Rows from block 4 of the encoder of a small image VAE, named by matrix and row number. Rows with one number belong to one neuron. Each number is 128 + 24 x the weight over its row's rms, rounded and kept within 0 to 255. All counts start at 0. Numbers have three digits each. After the name is the row's rms in percent of the matrix's.
After each neuron's rows are labels from the 100 images, of 14848, where the neuron reaches its largest size: "strongest on" is what is common among them; "colour at peak" is the nearest of a few named colours to the mean colour under the peak. Only what is clearly more common there than usual is listed. The data: telescope images of galaxies (Galaxy Zoo DECaLS).
# gate: MLP gate (encoder.blocks.4.mlp.gate.weight, 512x192), inputs 0-191
# fc1: MLP up (encoder.blocks.4.mlp.fc1.weight, 512x192), inputs 0-191
# fc2: MLP down (encoder.blocks.4.mlp.fc2.weight, 192x512, transposed), outputs 0-191

gate.193 212:136108174113161125137135125086103188135112154093136097112120184127129131151157121097143112136167119086153091150110175112134154116118131110167174108113135125141145171145127106159151125147136141183131119142137093131109126136127100115148157200129152088111126138126166114118098142125109108097143133124114146131119132108119109087139185111146114113123118133115120115094098108124106111105112148126166125136132119110155129136147120160128137106098149120121114134050090144137118153141131121149096155131127129120106154111117117128166120109118124077147132101123182064102109125125149193089
fc1.193 197:121138143098138101133109172110176151128146109154131165127125115193124128115077115077138137108137135082140098163096152134127123151143072099133098138121123167166162165111135109124112124123142126140091143155222085107145149146096093130113102114124118141127124154120153146129176129157119102139150113117121160117139129129137127121128116120131129116121105127097107124141117141126108130135130128186146121044161119135134102127115127106075074141143142127137156100112112182135108068118115157135133127124141151106121153136116100128097095150129114122127121115168115126120156162138140143164
fc2.193 165:115178116114153176133126126160103104155118153118113115154121072102104128131168120088109109153122112116140133130134119132129147132110140103091162115131151133103145159103119184123122119195115124119149135095079152110116074142147120136138208106135142100112169123138142115100141096144154129115096115126111076121111154106135114084135126171148160165133114118098136148128117149131140140149093138121122126147124126126096135174132103116153180116145136116119122149161152168130143178106133133113150126150139122143105112129122161121162162158144149087102140156107144125136056094137107167108
strongest on: roundness: cigar-shaped
colour at peak: brown; grey

gate.201 157:126136102138112158135116161135145116119136127109122149107186140132110124142170147213128154110087109114119078140102101142147131157118119126099153131134117149110144219118103159098127162138116125113167165145091133111112146111128096091141109120130084150129106105083107106131181135120180124131150136120154103135126136154107117144112197146138140121141125109147140177111080142143151131125123103115098126150122161117140128122111134118158154174130117120135104099133141102145140187065130133143153139126126125114139126158142105100132108130112102133073127142092155150156121142148123147114
fc1.201 166:120124134189131160127086150136108137109143141105151105105137121098154144134135155111158120124102153140120171133125059129126109145125103117097100122125117136123116115110132131120150165132140118174104119152152066130093130119160136080141121135150104151159128143136135143050163124118123142139141114131143136110121137130147150157142166132149103100138121133134162067138136126152156109126161140140131142159128131101151083117154137145151154108116103136128109128200109105141122119151155135142127125131132119094133126134099130113129137072117124115156100141180116151111124144117130057230
fc2.201 177:182137125156124131144146159117102188136151132103145113104123135091171132140173116118088101137101149152159160138150152138142138109119104142126167124113121123130107158153127128142171156126127155138172124152073154139117096109123104107159137130124143116040132081109139134166131136151131116087157130116121083160109120111118117126148114124108129141101140143128114156070159121132121141119138163095153139170091142120184118126165126110114135132140108137118097134104125129144132095117127131131098143090122116109113103105087144122164203101122121081086164144141128122110134117096095115146
strongest on: shape: featured or disk; edge-on disk: yes
colour at peak: brown

gate.295 294:140122114138100148117158117151125101113134129056147151108127159069150123130120166153095110181132134127110127174131136140118107134101139137125119145132090146120094143179154114167143128115113086117163131163101148088143175110176144119132117111114160105107135106156150118101124095080158124122103128129149162160141137171142097161117077121159119091132136079165107132157171111106139146115135133122128148165125097105123113132131132125111143167134096147104138141198163140110131167104135116116156124108111170152156123117137145095109127120138102122161144159080142133128117132132121093096
fc1.295 274:118082184106121156133114140090102117096112159095139147136164148136138147159124119141157143132138115078106119159123140113145132113101138148147137081126141123090145109161079132114136129113139122169109138146142190108109126151136141163143097130138136119143098081134141091137120118114128104120140148173123112135154160118123117103138134130145153114122133126138146088128138135115211156143123122127146091079120130099073125143141160180145113154138136126116132138123122116117150090093119100174131193144122148099112197112202099130157125116121127156135128102144141129083136112150136114119
fc2.295 131:115128077136127141138122126152141098055142125169154140130097145137099117114151136168141139106117140113153126156128098137146081117135176145123145163149097171106133128069137087151111145025105135111127155134105097162102121139137079115124063144138132130110134128122108117153131125112110129130083135116088174147113138122126056110147150115154076137128134138118153106112092152103127120090128144120115145119118155139131134128148130109091163129098117119122088109103120125132153138132125129116111109111102095137122086106141144135137081144103119120164142138144169141155119092115136113127
strongest on: roundness: cigar-shaped
colour at peak: brown

gate.347 152:118117148086150128127120184170117063138152141084099175114154132156156129190127146139126146126092135109106171155053202115136146176105143114056172107148122148105120166103130128117146145101098115153115131118109094154132141109108102110137143144128122137098089108133119117128132095133109141122117126131130079111136145114115123150155189141109195119139126112156124138135113137126160123144120116122107104125113130114123129130150141149138110114142130104083119143145130109113141166108136115112113107095136147110097141129082115133126171158138134095102148122122119137148120164127139175148
fc1.347 152:120127132132128123148113206141121134107140111166143087098163131142171136170148122117116137130110118159139161093096116129119139111115117123094117123113124137175140140117130122111111153140133123136092115179111148132130156124122070140123129113133143128114082137101104145145189120129124158148130148131136116110133134139097146115131157102114152160142092138123149138168168101150121143122156163134134116212126109162115093163203116120084128112094126136122120122100131103122108094110133125166082139145124131109121141158055115141111127088123131118154148094189129159137115101122144169136
fc2.347 173:144158135145181160132160136128102165096145121055143114115155161101147144131123124094129098137119115140119102165198158105118176130146127140142176138142114132178142144117115082150125164126100127132138135126093133111124134129153135118137147125118086103099132085116179162075133109150122137172118120098128169136097107113137095116150150150109122122145126152094123137121103134134105154122123143175152132148122127113187114114157117104139128167158115166121134141105111174107103130108128155117134133126115126145114127125149143112123148118082127092168181126183109118135116102117134068112
strongest on: shape: featured or disk; edge-on disk: yes
colour at peak: brown

gate.389 086:091166178140146100130124133117122143129118137116124095126133093128147128102091152163106142144134127145101159090164119154122089106077155123123150107112150125152142153134148147144153114124145162160131122136146107125157094126183113087110106124117179140155125106167125098168132099133131172143170105122142104110152101085146118083159128143130133146149146136103130094089158106140143089114136165125135081190119111153127115100085122147114152137118176104134146159104107154133123166110156135103168115137106058128125143145157141126121196103112121102134143111109155137128116121115127154117
fc1.389 087:135139113060128106112128141079130136135093148157119163120106135106119111125078109149093113110106102101132127084163091126144120149102123174141126145125161156130113136137133159090094177124144113103126144133115101126099154132086155128121139126101132104114086144181129074159103128123082120144133134082127096125137107119140152133133115117057141123094106123135154100068138187138169129133148137083116140081153105125153145118114128153162125179102113099128143139115122154140113168121133141107117131132132133093138148098095127148152169085127158158143148141115126104142143141142120132097
fc2.389 087:106110136125128119127200112154110138131140112177129112099141138123152131106109171127137118115120137108109084131105117164158115124109121107126173139166128126133148101150151130117153160149150162090125108143122102131128114151126119118108132096134187111117134137095140113151125115148142119119166133111107139111183110139097090127129161158104110116131160116121120080091115107083127117146142140123133146103122118118122095182155111129114054061172113083153106075150087121118139149134126116124093118128126117095103136131076107113140118122157102119113123139163062084168111154123134145134
strongest on: bar: no
colour at peak: brown

gate.337 197:155122131149127119167095122150138116129094142130096119127094067130135143140112114132147131076133136096115107082154162095173126130118171112121097125093149132103137105135147115108146131131145148098156095127104115161114101117104110137144118108120126120138145147149126111147116154129125092103140099119065167111115113099099092143129110117091123144107153141134115176165145156110160139133073170124124106099134127117165135110131119074115124128171074135118113123150152148135107129117096089073103094107089118147110095111098170151151140131122119158079148143158112155124176127126093098096
fc1.337 194:159134108142115075149095111143148132123106160119085136135095061123157167137107101145183096075120160108111116112141150102173133111133127137141115133093150126117146106138157129132153113111150156113136104126108108160125101113106126139141140099105144119141155149155131110135105150131113101104131098117072169111089087102086111124145112110082134116114162135127120167163136143095154135184100146111114114109115144120162135117136148087130126136149117131147092161145145126160122138142108100097098074094080095175105100095116157128140132135106118131086151147158122140113162109119101131103
fc2.337 115:103098138128145158164125085091111119140145176055127151147152127148139126200149128099094164146140138157115133173156117145093126145114142123149131079100126114094107184131133125145163137127130138164131117108111154141134113117112163121161119129136108139112108085134119115095167111109146125088164129132185095105117152143161161126109153123152094094125092108135103134099146140130144140137140155087117146157128098112141113122099127134165139137106109117134110088128115088137157131133156067133106170113147129121145147111168106115144115114097109114130131087107103067116116107148105133151
strongest on: shape: featured or disk; edge-on disk: no; spiral arms: yes
colour at peak: grey

gate.286 082:136170149109087114129123162095137134090125121141147096158112147148133149085093095133136185092092126116069127128142154134135103130136116180151097110126125159079151106137140102111114161132111130142155156110131130120153106129129117162112141134121094149130098184082126121097138154131144145136118148137145141121109138148133130142079107123135098123099126145135130149130110098165118133092116124102160168126118135154149113131056135170148134200141159131124120114111138104097127109144161072137148122099117121165105107125093115145113103098152127129067112125177127131166098137140129136167
fc1.286 085:121123109132131124182154128146146115146111142191140105122146109115141137106124113206152172159097170113132110076104123163118107173133159124131174076107127141084095130172117138133089100138129112122123135139096133120103132118162107127116129148106168086111103124154132109162131119120115173115115098153168124151113116093129128139141096110120136121099136134130135110143117096122121158140131106160131139069141113135096135113097112166135097169142130112103106100122112141097165116151059115135125121172159128094108114128142178139140144177149144138146110107124175121094132130118126145145
fc2.286 085:130171130109142123145157113122145167105122119061103102131138090154150108164086174156127120125145105107069084139115155151116166125121104101159104121155118099180109056087059124155125075124158133120156156110107139142127115130121119117130154127128104136131152123106110140126117111125127140091168112133131165052160128133120138137137121112117128142108157109152116148126103136110103074065130115181153125090098146133134079144170123130144127126109123124119161128103111117129112162112115144106125162115118132123149111113150103133149122126168124135141108124121172112127136124158132131130
strongest on: shape: featured or disk
colour at peak: brown

gate.93 082:111128151201119172113110114113134139116157068157155096118121106123176134115145145136187101122148122177135136136140144132142148098114137143131110132121153140113139149140134114131131134112173102168064159133156159141140154108104146118135127149103121137089152172149151152130127104122145103113131098145123171105143133133137129145157080141124137107101141154109132162160142096125099100119106125144170102144130161161141133149121141113126110149136092132111140116148135073145119098134125167092072135120126154117140085128084074116149108143106132124178110170128106099122103168092148109155
fc1.93 088:166125145142118122128115166163128154124170108107132099150195127168091115122127119103115092140111118134112120157116071126127101155127118107103077125135094104104084109139149093120120126145095144128139114123136095180119111116163166164130138086164131171078123188091136153114125129101157140130173163168088163158142109124118170128111113132146140078157124135073115085139111143139124136133144122084146110133128124126134121139170143119100149147123130139144142141151142137139123084090127118151132157151145172136110138097131110133126116106171108116133123134120145128185163137156142130101
fc2.93 088:150149126100102124136079090137150122122132140132120136139090102132126150131089108107137145150147116131147144158149093103091177168124122138122157135115146100122110088096104089110109176088117145114150122112114114165131140154189096124155151152120134149118154153133125147127111139119102103114119099151111197088147113088116114094105101123093101144154147109138136112102143119151114125127130121140138091149098090123142116116095117171149119118129113119142131151112091155093128156101137123141174098103136149127115107127134164104129170141134086099133128055123131127096158112125132056183
strongest on: spiral arms: yes
colour at peak: brown