{
  "model": "image VAE",
  "dataset": "telescope images of galaxies (Galaxy Zoo DECaLS)",
  "train_examples": 44167,
  "image_size": 48,
  "crop_scale_min": 0.7,
  "horizontal_flip": true,
  "translate": 0.06,
  "bottleneck": "kl",
  "downsampling_factor": 8,
  "encoder_arch": "vit",
  "encoder_norm": "rmsnorm",
  "encoder_norm_position": "pre",
  "encoder_activation": "swiglu",
  "encoder_mlp_ratio": 2.67,
  "encoder_head_dim": 48,
  "encoder_fused_qkv": false,
  "encoder_bias": "all",
  "encoder_qk_norm": false,
  "encoder_parallel_block": false,
  "encoder_dropout": 0.05,
  "encoder_inner_norm": true,
  "encoder_patch_size": [8, 8],
  "encoder_conv_stem": true,
  "encoder_layers": 12,
  "encoder_width": 192,
  "encoder_positions": "learned",
  "loss": "l1",
  "latent_channels": 4,
  "decoder_norm": "groupnorm",
  "decoder_activation": "gelu",
  "decoder_weight_standardization": false,
  "decoder_widths": [32, 64, 64, 64],
  "decoder_blocks_per_level": 2,
  "decoder_block": "plain",
  "decoder_attention": false,
  "decoder_upsampling": "nearest_conv",
  "kl_weight": 0.001,
  "init": "orthogonal",
  "residual_init": "none",
  "optimizer": "adam_atan2",
  "lr": 0.001,
  "beta1": 0.8,
  "beta2": 0.99,
  "grad_clip": 5.0,
  "steps": 6700,
  "batch_size": 384,
  "epochs": 58.3,
  "lr_schedule": "cosine",
  "final_lr_fraction": 0.1,
  "warmup_steps": 330,
  "weight_decay": 0.5
}
Rows from block 2 of the decoder of a small image VAE, named by matrix and row number. Each number is 128 + 24 x the weight over its row's rms, rounded and kept within 0 to 255. All counts start at 0. Numbers have three digits each. After the name is the row's rms in percent of the matrix's.
Before each channel's rows are labels from the 100 images, of 14848, where the channel reaches its highest value: "colour at peak" is the nearest of a few named colours to the mean colour under the peak. Only what is clearly more common there than usual is listed. The data: telescope images of galaxies (Galaxy Zoo DECaLS). In brackets: how many of the 100, against the usual share in percent.
# conv: 3x3 conv (decoder.decb.0.0.conv.weight, 64x64x3x3, each kernel summed), inputs 0-63

colour at peak: brown (34 vs 12.4)
conv.51 095:133130089125140149113115055132095143093100122148138067140157104140125172108122131134124130150158132124144143087110101121136152145121150093109075142133126124090138165129119157134104168142115136

colour at peak: brown (57 vs 12.4); grey (37 vs 5.6)
conv.2 108:144103088128137133115109086114112155133162127153105124097113122146119164089124153149083127184132114096130148108126104124142148097155148132172121108138158174140106154143114059129137124133137115

colour at peak: white (49 vs 0); pink (42 vs 0.5)
conv.8 097:139113128097130127131124112146072140155125149039129144155158141121156113120108192135161129156104146127141146098126123138106133111128134098137137168153137113134108151086143130156104146138131166

colour at peak: grey (45 vs 5.6)
conv.48 107:155116091150114150121146107098104151157167160135110108159151133116109142128116103122114127139147145099144176073146160116134114137147103155117159126133113100154098120148103171098148092146122075

colour at peak: brown (74 vs 12.4)
conv.13 071:108120114124069131114098142123131121128143083086123140112112166138110109160091133149118168107143090126069130111109100149186129142134123066111132109135138127164099095110116110126124133125131124

colour at peak: grey (67 vs 5.6)
conv.49 074:115149118143142126133111126120131150086137105104124132152084117175195151183117181100158137093104140116150128131143149119151103140148126146141103171134127122160143121160123085127113149147151110

colour at peak: brown (43 vs 12.4)
conv.55 091:172122081133137165114139079132134169118133169151089126138118124147110082115151158132138110151110151118147180091137166089144131163121161128131102151092119129152141153136124137107135127127116167

colour at peak: brown (48 vs 12.4); grey (25 vs 5.6)
conv.63 101:128164127179140124125089146165154113119094100112112100101059154124110125139114141111136175146128113144134125160144107137148129156114149076120127165146108150149135104167120121115169151102140118

colour at peak: white (89 vs 0)
conv.43 101:109144206106120081151156100142103139118155101125130117146166087112116133125121130113097128191137124144144148090146148127126125139114130133123154120128126125150115186101105148163096130142153105

colour at peak: pink (41 vs 0.5); white (32 vs 0)
conv.1 170:159132123142123132119104081137076148182135162104122073130118133118138129109118162143107125153107134119165155077098089152084167118125138112138108126164133151128108144151139138109160136127163131

colour at peak: pink (34 vs 0.5); white (28 vs 0)
conv.17 104:128118168104113099158106078173100171098142113127129104138119095088136122125111124155106140117134116115117101137114118152115180160128122156131110092142162136144114122126162111137096152090185138

colour at peak: pink (37 vs 0.5)
conv.20 092:144116178119130086141126089097110130098125127145128119110127115149148116073127137173086112131104099124132098130091106150132156128165182129135102115130181126114100114130102111100145140136170108

colour at peak: pink (90 vs 0.5)
conv.24 087:151131104084128118154129151111104170160132140103156136132111100133123093172131182176139141178117135109105114145119161147082108134096141111128150118133131142128131095082148107149169122117127152

colour at peak: white (35 vs 0); pink (35 vs 0.5)
conv.29 075:138116194150125128149158149159150140139164146067115114141145097100109145115130089150112106137134144123124119130154173126130102140143125152150137117070093133114120114140082118140130084155115098

colour at peak: brown (41 vs 12.4)
conv.37 075:137121161113140103147118126154142107195124123122135142134111100133170134130136087114091173143117136123138112127135117145111112114147137110115127112111141104120149133102156182157101073204150131

colour at peak: grey (61 vs 5.6); pink (29 vs 0.5)
conv.45 095:140148162178138144143128128147115112143098131029135136105121117126118098125103133147136126121110128147120116075114112155099181138118156140122108138162131149126112135153088130132120146110176119

colour at peak: brown (54 vs 12.4)
conv.56 110:124115107117137139139089080132101151195129160122148146155135148122129071127124129095100102152104099097147139099142161149115112144125131141114152100126122128122130143105178142114173143170129093

colour at peak: brown (44 vs 12.4)
conv.34 085:150147133106129139117113134124145140112135130158142093138151118126081101144132134128116105120212108104122168109136075125161168156175118126123154115128105104130153166118090131142108097139158109

colour at peak: brown (43 vs 12.4); grey (29 vs 5.6)
conv.58 086:120156151162129142160142108116149107176151129133155129129149159129099116160120105080129136115102079146096148086161168133142121155164125114148070112120133093112157124128128147102156122132092131

colour at peak: grey (35 vs 5.6)
conv.15 133:131119112127117114151149095133168086136117104119130113085116132144133105188106112111158139144160112129127138137144131128159139177107132102163098123157117173175104126187123120126133091091137119

colour at peak: grey (71 vs 5.6)
conv.21 080:129146139127144161125134117157165132160127113121129127102114082143102122160114121170101146194150148125164169092113105161102152119148096130110143098130100136129138143077129135132148089120102091

colour at peak: grey (66 vs 5.6)
conv.27 107:112118105106113126122126113110089165122135134062146126122203121147146171110099149136129123117107132093154138094136112126133074167118094125122106158150117107114088124143136115128108142089114141

colour at peak: grey (56 vs 5.6)
conv.11 109:117111131110094126141098064149119127171141135106117088127077141144120108126093121124110133107125093160169133092106129111123164102170122119125147096099120100113135145105122087124147166090109132

colour at peak: brown (42 vs 12.4)
conv.47 084:135128091129140107109146082143119130099093135151107120138092103102157107077125110164129080143104135148126158088147094088114128115136146136095132148088095124122132151128136132156156147113132069

colour at peak: brown (37 vs 12.4)
conv.7 110:152088132169079138131152133130110162167137088127108155151103147125145151117129129134110123125106138149163086135136122157106131130139145091172117119131135121170128127143133106148061118143117190

colour at peak: grey (45 vs 5.6)
conv.53 164:132139106177115133140102061153104135161135134065101126124090118141128061148103152129102167141133133126145146122142110135137163111128144117132127130153133130149070134139125123105169145115150122

colour at peak: grey (84 vs 5.6)
conv.4 099:104129108132128149111139093125074157168133149139122108117090116125143124096117114130151049179101116152163131080133081113107140111115138121151135133138128124165123131141107130116168113146155146

colour at peak: grey (75 vs 5.6)
conv.61 085:134133102084136122101121125103105176158147118124151116160115117146097123150109111112169097106085136131133134112123133135160127122118118094175135124156125123153123097049100167140098111163126134

colour at peak: grey (56 vs 5.6); brown (40 vs 12.4)
conv.35 084:136155126135133146160108151176129102141107130062105140085099122135154124129117154166055141117128114133143102173120140156106151098129126136121120108131163161118087131135136137138107096130163126

colour at peak: brown (49 vs 12.4)
conv.23 104:098136139100129113115136084095135135129141154125090105150177103124129134089127133135092073142107164099174128136118149084097119120129110159133110157120173133100091111159117139104144151119159127

colour at peak: brown (84 vs 12.4)
conv.25 080:124166098103121125156133143125111156126134095117124134117112105156131161136091153125153131103118146104092083130118083110073123158130118147117136118119150158104136102113107118156152125130211097

colour at peak: brown (78 vs 12.4)
conv.46 092:129120107096113153128123091093099133114123111066112105129114113151152114137129128094044120155144110125207104132137118126114145114119152145114112153124142121124077121126136150103136119136130107

colour at peak: brown (30 vs 12.4); grey (27 vs 5.6)
conv.59 073:132162136138181117109121137153138183100116126183166075123090116118146130145153142103123107144138121156153122148093156083119145173123117116167121151141151144147131171159111124139126128121136126

colour at peak: pink (70 vs 0.5); white (30 vs 0)
conv.6 075:159126191157114078101111130041106143138105112132138089102111148177122146122101136141112121157139115144156126117131080133131144137118142087130118134119097127107112142108102121130151113128133120