{
  "dataset": "telescope images of galaxies (Galaxy Zoo DECaLS)",
  "encoder_fused_qkv": false,
  "encoder_positions": "learned",
  "decoder_attention": false,
  "warmup_steps": 330
}
Rows from block 6 of the encoder, named by matrix and row number. Rows with one number belong to one neuron. Each number is 50 + 10 x the weight over its row's rms, rounded and kept within 0 to 99. All counts start at 0. After the name is the row's rms in percent of the matrix's.
# gate: MLP gate (encoder.blocks.6.mlp.gate.weight, 512x192), inputs 64-127
# fc1: MLP up (encoder.blocks.6.mlp.fc1.weight, 512x192), inputs 64-127
# fc2: MLP down (encoder.blocks.6.mlp.fc2.weight, 192x512, transposed), outputs 64-127
gate.40 091:73 46 52 49 28 43 53 43 55 65 42 21 51 65 59 42 54 53 57 39 68 49 42 28 49 43 55 51 51 68 48 57 48 43 68 58 37 44 60 48 60 43 42 57 49 65 38 39 51 45 54 52 50 32 45 33 47 57 45 39 44 58 65 39
gate.41 095:44 58 54 48 37 64 55 54 67 50 46 42 38 45 58 43 53 29 51 43 43 66 32 39 52 59 52 56 48 44 37 39 62 54 60 60 64 57 61 44 48 37 58 54 46 51 33 59 41 52 55 47 55 60 46 64 59 60 55 63 45 59 59 62
gate.42 098:40 56 35 43 44 58 56 59 24 43 39 49 45 54 50 48 54 53 36 46 52 47 59 56 41 60 44 38 57 51 34 47 46 52 42 47 48 40 74 48 56 54 45 50 48 44 70 42 31 49 52 54 55 52 53 43 45 41 36 50 52 55 49 48
gate.43 111:48 55 50 59 51 70 52 63 43 43 47 43 55 54 54 49 51 47 38 66 69 58 50 36 38 58 43 54 47 49 54 50 51 44 45 43 61 49 49 54 49 54 49 40 56 51 53 40 55 53 48 64 56 62 50 36 55 33 52 49 55 52 63 45
gate.44 084:61 53 38 45 54 56 56 33 54 67 60 31 33 45 50 63 57 46 36 36 40 47 46 55 47 58 58 64 42 52 57 60 36 45 50 52 54 60 64 39 55 44 54 40 39 51 62 50 61 46 47 45 40 50 33 55 76 54 59 40 58 47 42 42
gate.45 082:48 41 55 35 50 48 55 47 66 44 65 49 33 56 34 72 64 30 55 35 31 33 46 41 61 38 66 42 71 60 49 33 33 56 52 61 50 58 67 51 38 72 45 58 56 42 55 43 50 42 41 52 59 35 46 42 52 53 48 42 50 67 46 51
gate.46 077:74 52 54 58 54 50 63 63 69 43 69 50 33 36 46 52 67 52 52 43 56 56 54 34 62 68 48 51 50 49 49 54 38 60 62 50 33 46 62 58 42 45 60 59 42 60 40 50 37 55 48 48 47 52 33 64 42 58 52 79 49 52 44 51
fc1.40 092:49 59 46 41 68 45 45 48 57 57 70 46 36 49 41 56 42 38 54 60 48 41 46 53 38 32 47 45 53 37 39 51 45 72 42 50 52 52 54 49 42 45 60 56 40 30 62 58 27 43 44 43 66 41 65 53 60 57 39 44 49 44 46 35
fc1.41 093:36 43 49 34 52 60 49 33 46 47 39 29 40 47 41 62 45 41 57 48 66 47 53 66 56 57 49 42 60 36 43 47 32 44 35 56 64 63 55 48 65 60 49 40 48 34 58 69 55 56 40 60 53 50 45 56 60 51 55 60 43 39 44 53
fc1.42 092:34 47 58 51 44 70 52 49 53 60 56 52 47 64 45 59 48 35 58 60 63 61 42 52 61 30 67 46 56 60 41 40 32 55 56 50 56 40 52 47 51 42 64 42 51 56 46 55 55 43 54 49 37 56 55 56 54 59 57 50 49 66 48 62
fc1.43 113:51 54 51 55 56 43 55 41 52 52 47 33 50 47 40 50 53 50 53 58 60 59 44 55 47 46 45 49 50 36 54 45 27 47 50 44 64 39 46 38 48 53 55 38 59 68 49 43 79 56 48 54 43 55 42 54 60 51 61 58 36 41 56 61
fc1.44 086:36 53 43 41 52 47 52 58 53 40 64 71 48 51 67 48 57 57 34 45 51 41 49 62 69 60 50 47 53 45 57 48 68 65 66 45 63 56 60 64 48 55 33 43 67 33 51 52 37 59 51 41 53 50 54 62 38 42 50 48 31 57 63 55
fc1.45 083:65 58 63 38 39 33 41 45 57 40 58 52 47 50 46 61 62 50 53 48 43 53 43 44 51 51 63 39 58 35 71 42 37 41 56 54 31 75 41 44 56 49 51 44 47 22 33 42 58 63 51 51 66 65 58 37 34 53 44 44 43 43 65 49
fc1.46 076:64 48 36 63 52 62 65 57 62 52 50 19 51 57 41 52 49 64 56 60 53 52 55 58 57 55 51 56 69 51 40 48 61 48 39 26 50 47 52 64 52 43 52 39 43 48 64 71 51 52 71 47 44 49 51 44 54 30 49 46 55 44 56 51
fc2.40 099:51 54 52 47 34 47 45 56 54 60 42 60 44 55 42 53 50 46 60 35 57 43 54 51 60 51 49 39 60 39 54 65 84 42 52 74 27 59 56 54 37 55 49 56 53 30 55 45 38 57 50 47 53 49 40 55 63 45 57 45 62 45 72 49
fc2.41 101:51 49 59 50 62 51 48 51 45 54 40 38 48 48 58 33 41 71 56 71 51 57 49 56 42 79 60 50 56 68 50 63 25 53 61 53 52 49 50 68 39 44 40 51 57 52 33 43 39 41 33 52 47 73 45 45 46 48 48 34 32 39 81 50
fc2.42 099:48 41 57 39 59 68 50 58 61 49 56 48 54 52 45 47 44 37 54 52 59 64 49 38 46 51 41 54 57 57 44 48 00 38 48 55 65 57 56 56 55 49 44 46 55 37 57 55 46 58 61 36 53 52 49 55 73 50 53 39 49 52 52 43
fc2.43 117:35 43 61 51 41 54 62 51 61 42 42 20 60 65 36 47 50 51 41 55 53 46 36 40 52 41 43 58 56 54 53 36 45 57 55 45 57 46 59 60 54 46 48 45 67 38 46 46 45 53 54 47 53 53 56 57 58 78 51 54 42 57 45 65
fc2.44 084:56 53 45 37 67 51 67 54 50 62 55 36 55 62 48 28 45 40 50 49 31 51 35 57 35 49 52 50 51 58 58 44 52 58 60 66 41 34 52 46 55 40 40 50 30 47 52 56 43 35 60 37 43 38 39 54 57 58 47 53 53 62 37 50
fc2.45 091:30 54 61 28 47 52 46 47 43 39 58 55 50 55 42 47 65 63 40 38 53 50 43 44 49 48 36 45 48 25 52 47 55 58 60 45 51 39 44 64 59 41 59 54 61 45 58 46 46 30 72 44 41 51 44 66 56 22 69 57 55 50 62 48
fc2.46 074:57 59 63 58 55 50 47 62 55 49 30 36 50 62 59 77 54 13 48 51 33 60 60 61 48 63 51 38 44 59 57 52 50 57 63 38 49 42 54 69 63 39 37 26 44 49 62 49 51 36 71 53 51 79 53 50 44 62 65 50 41 38 62 53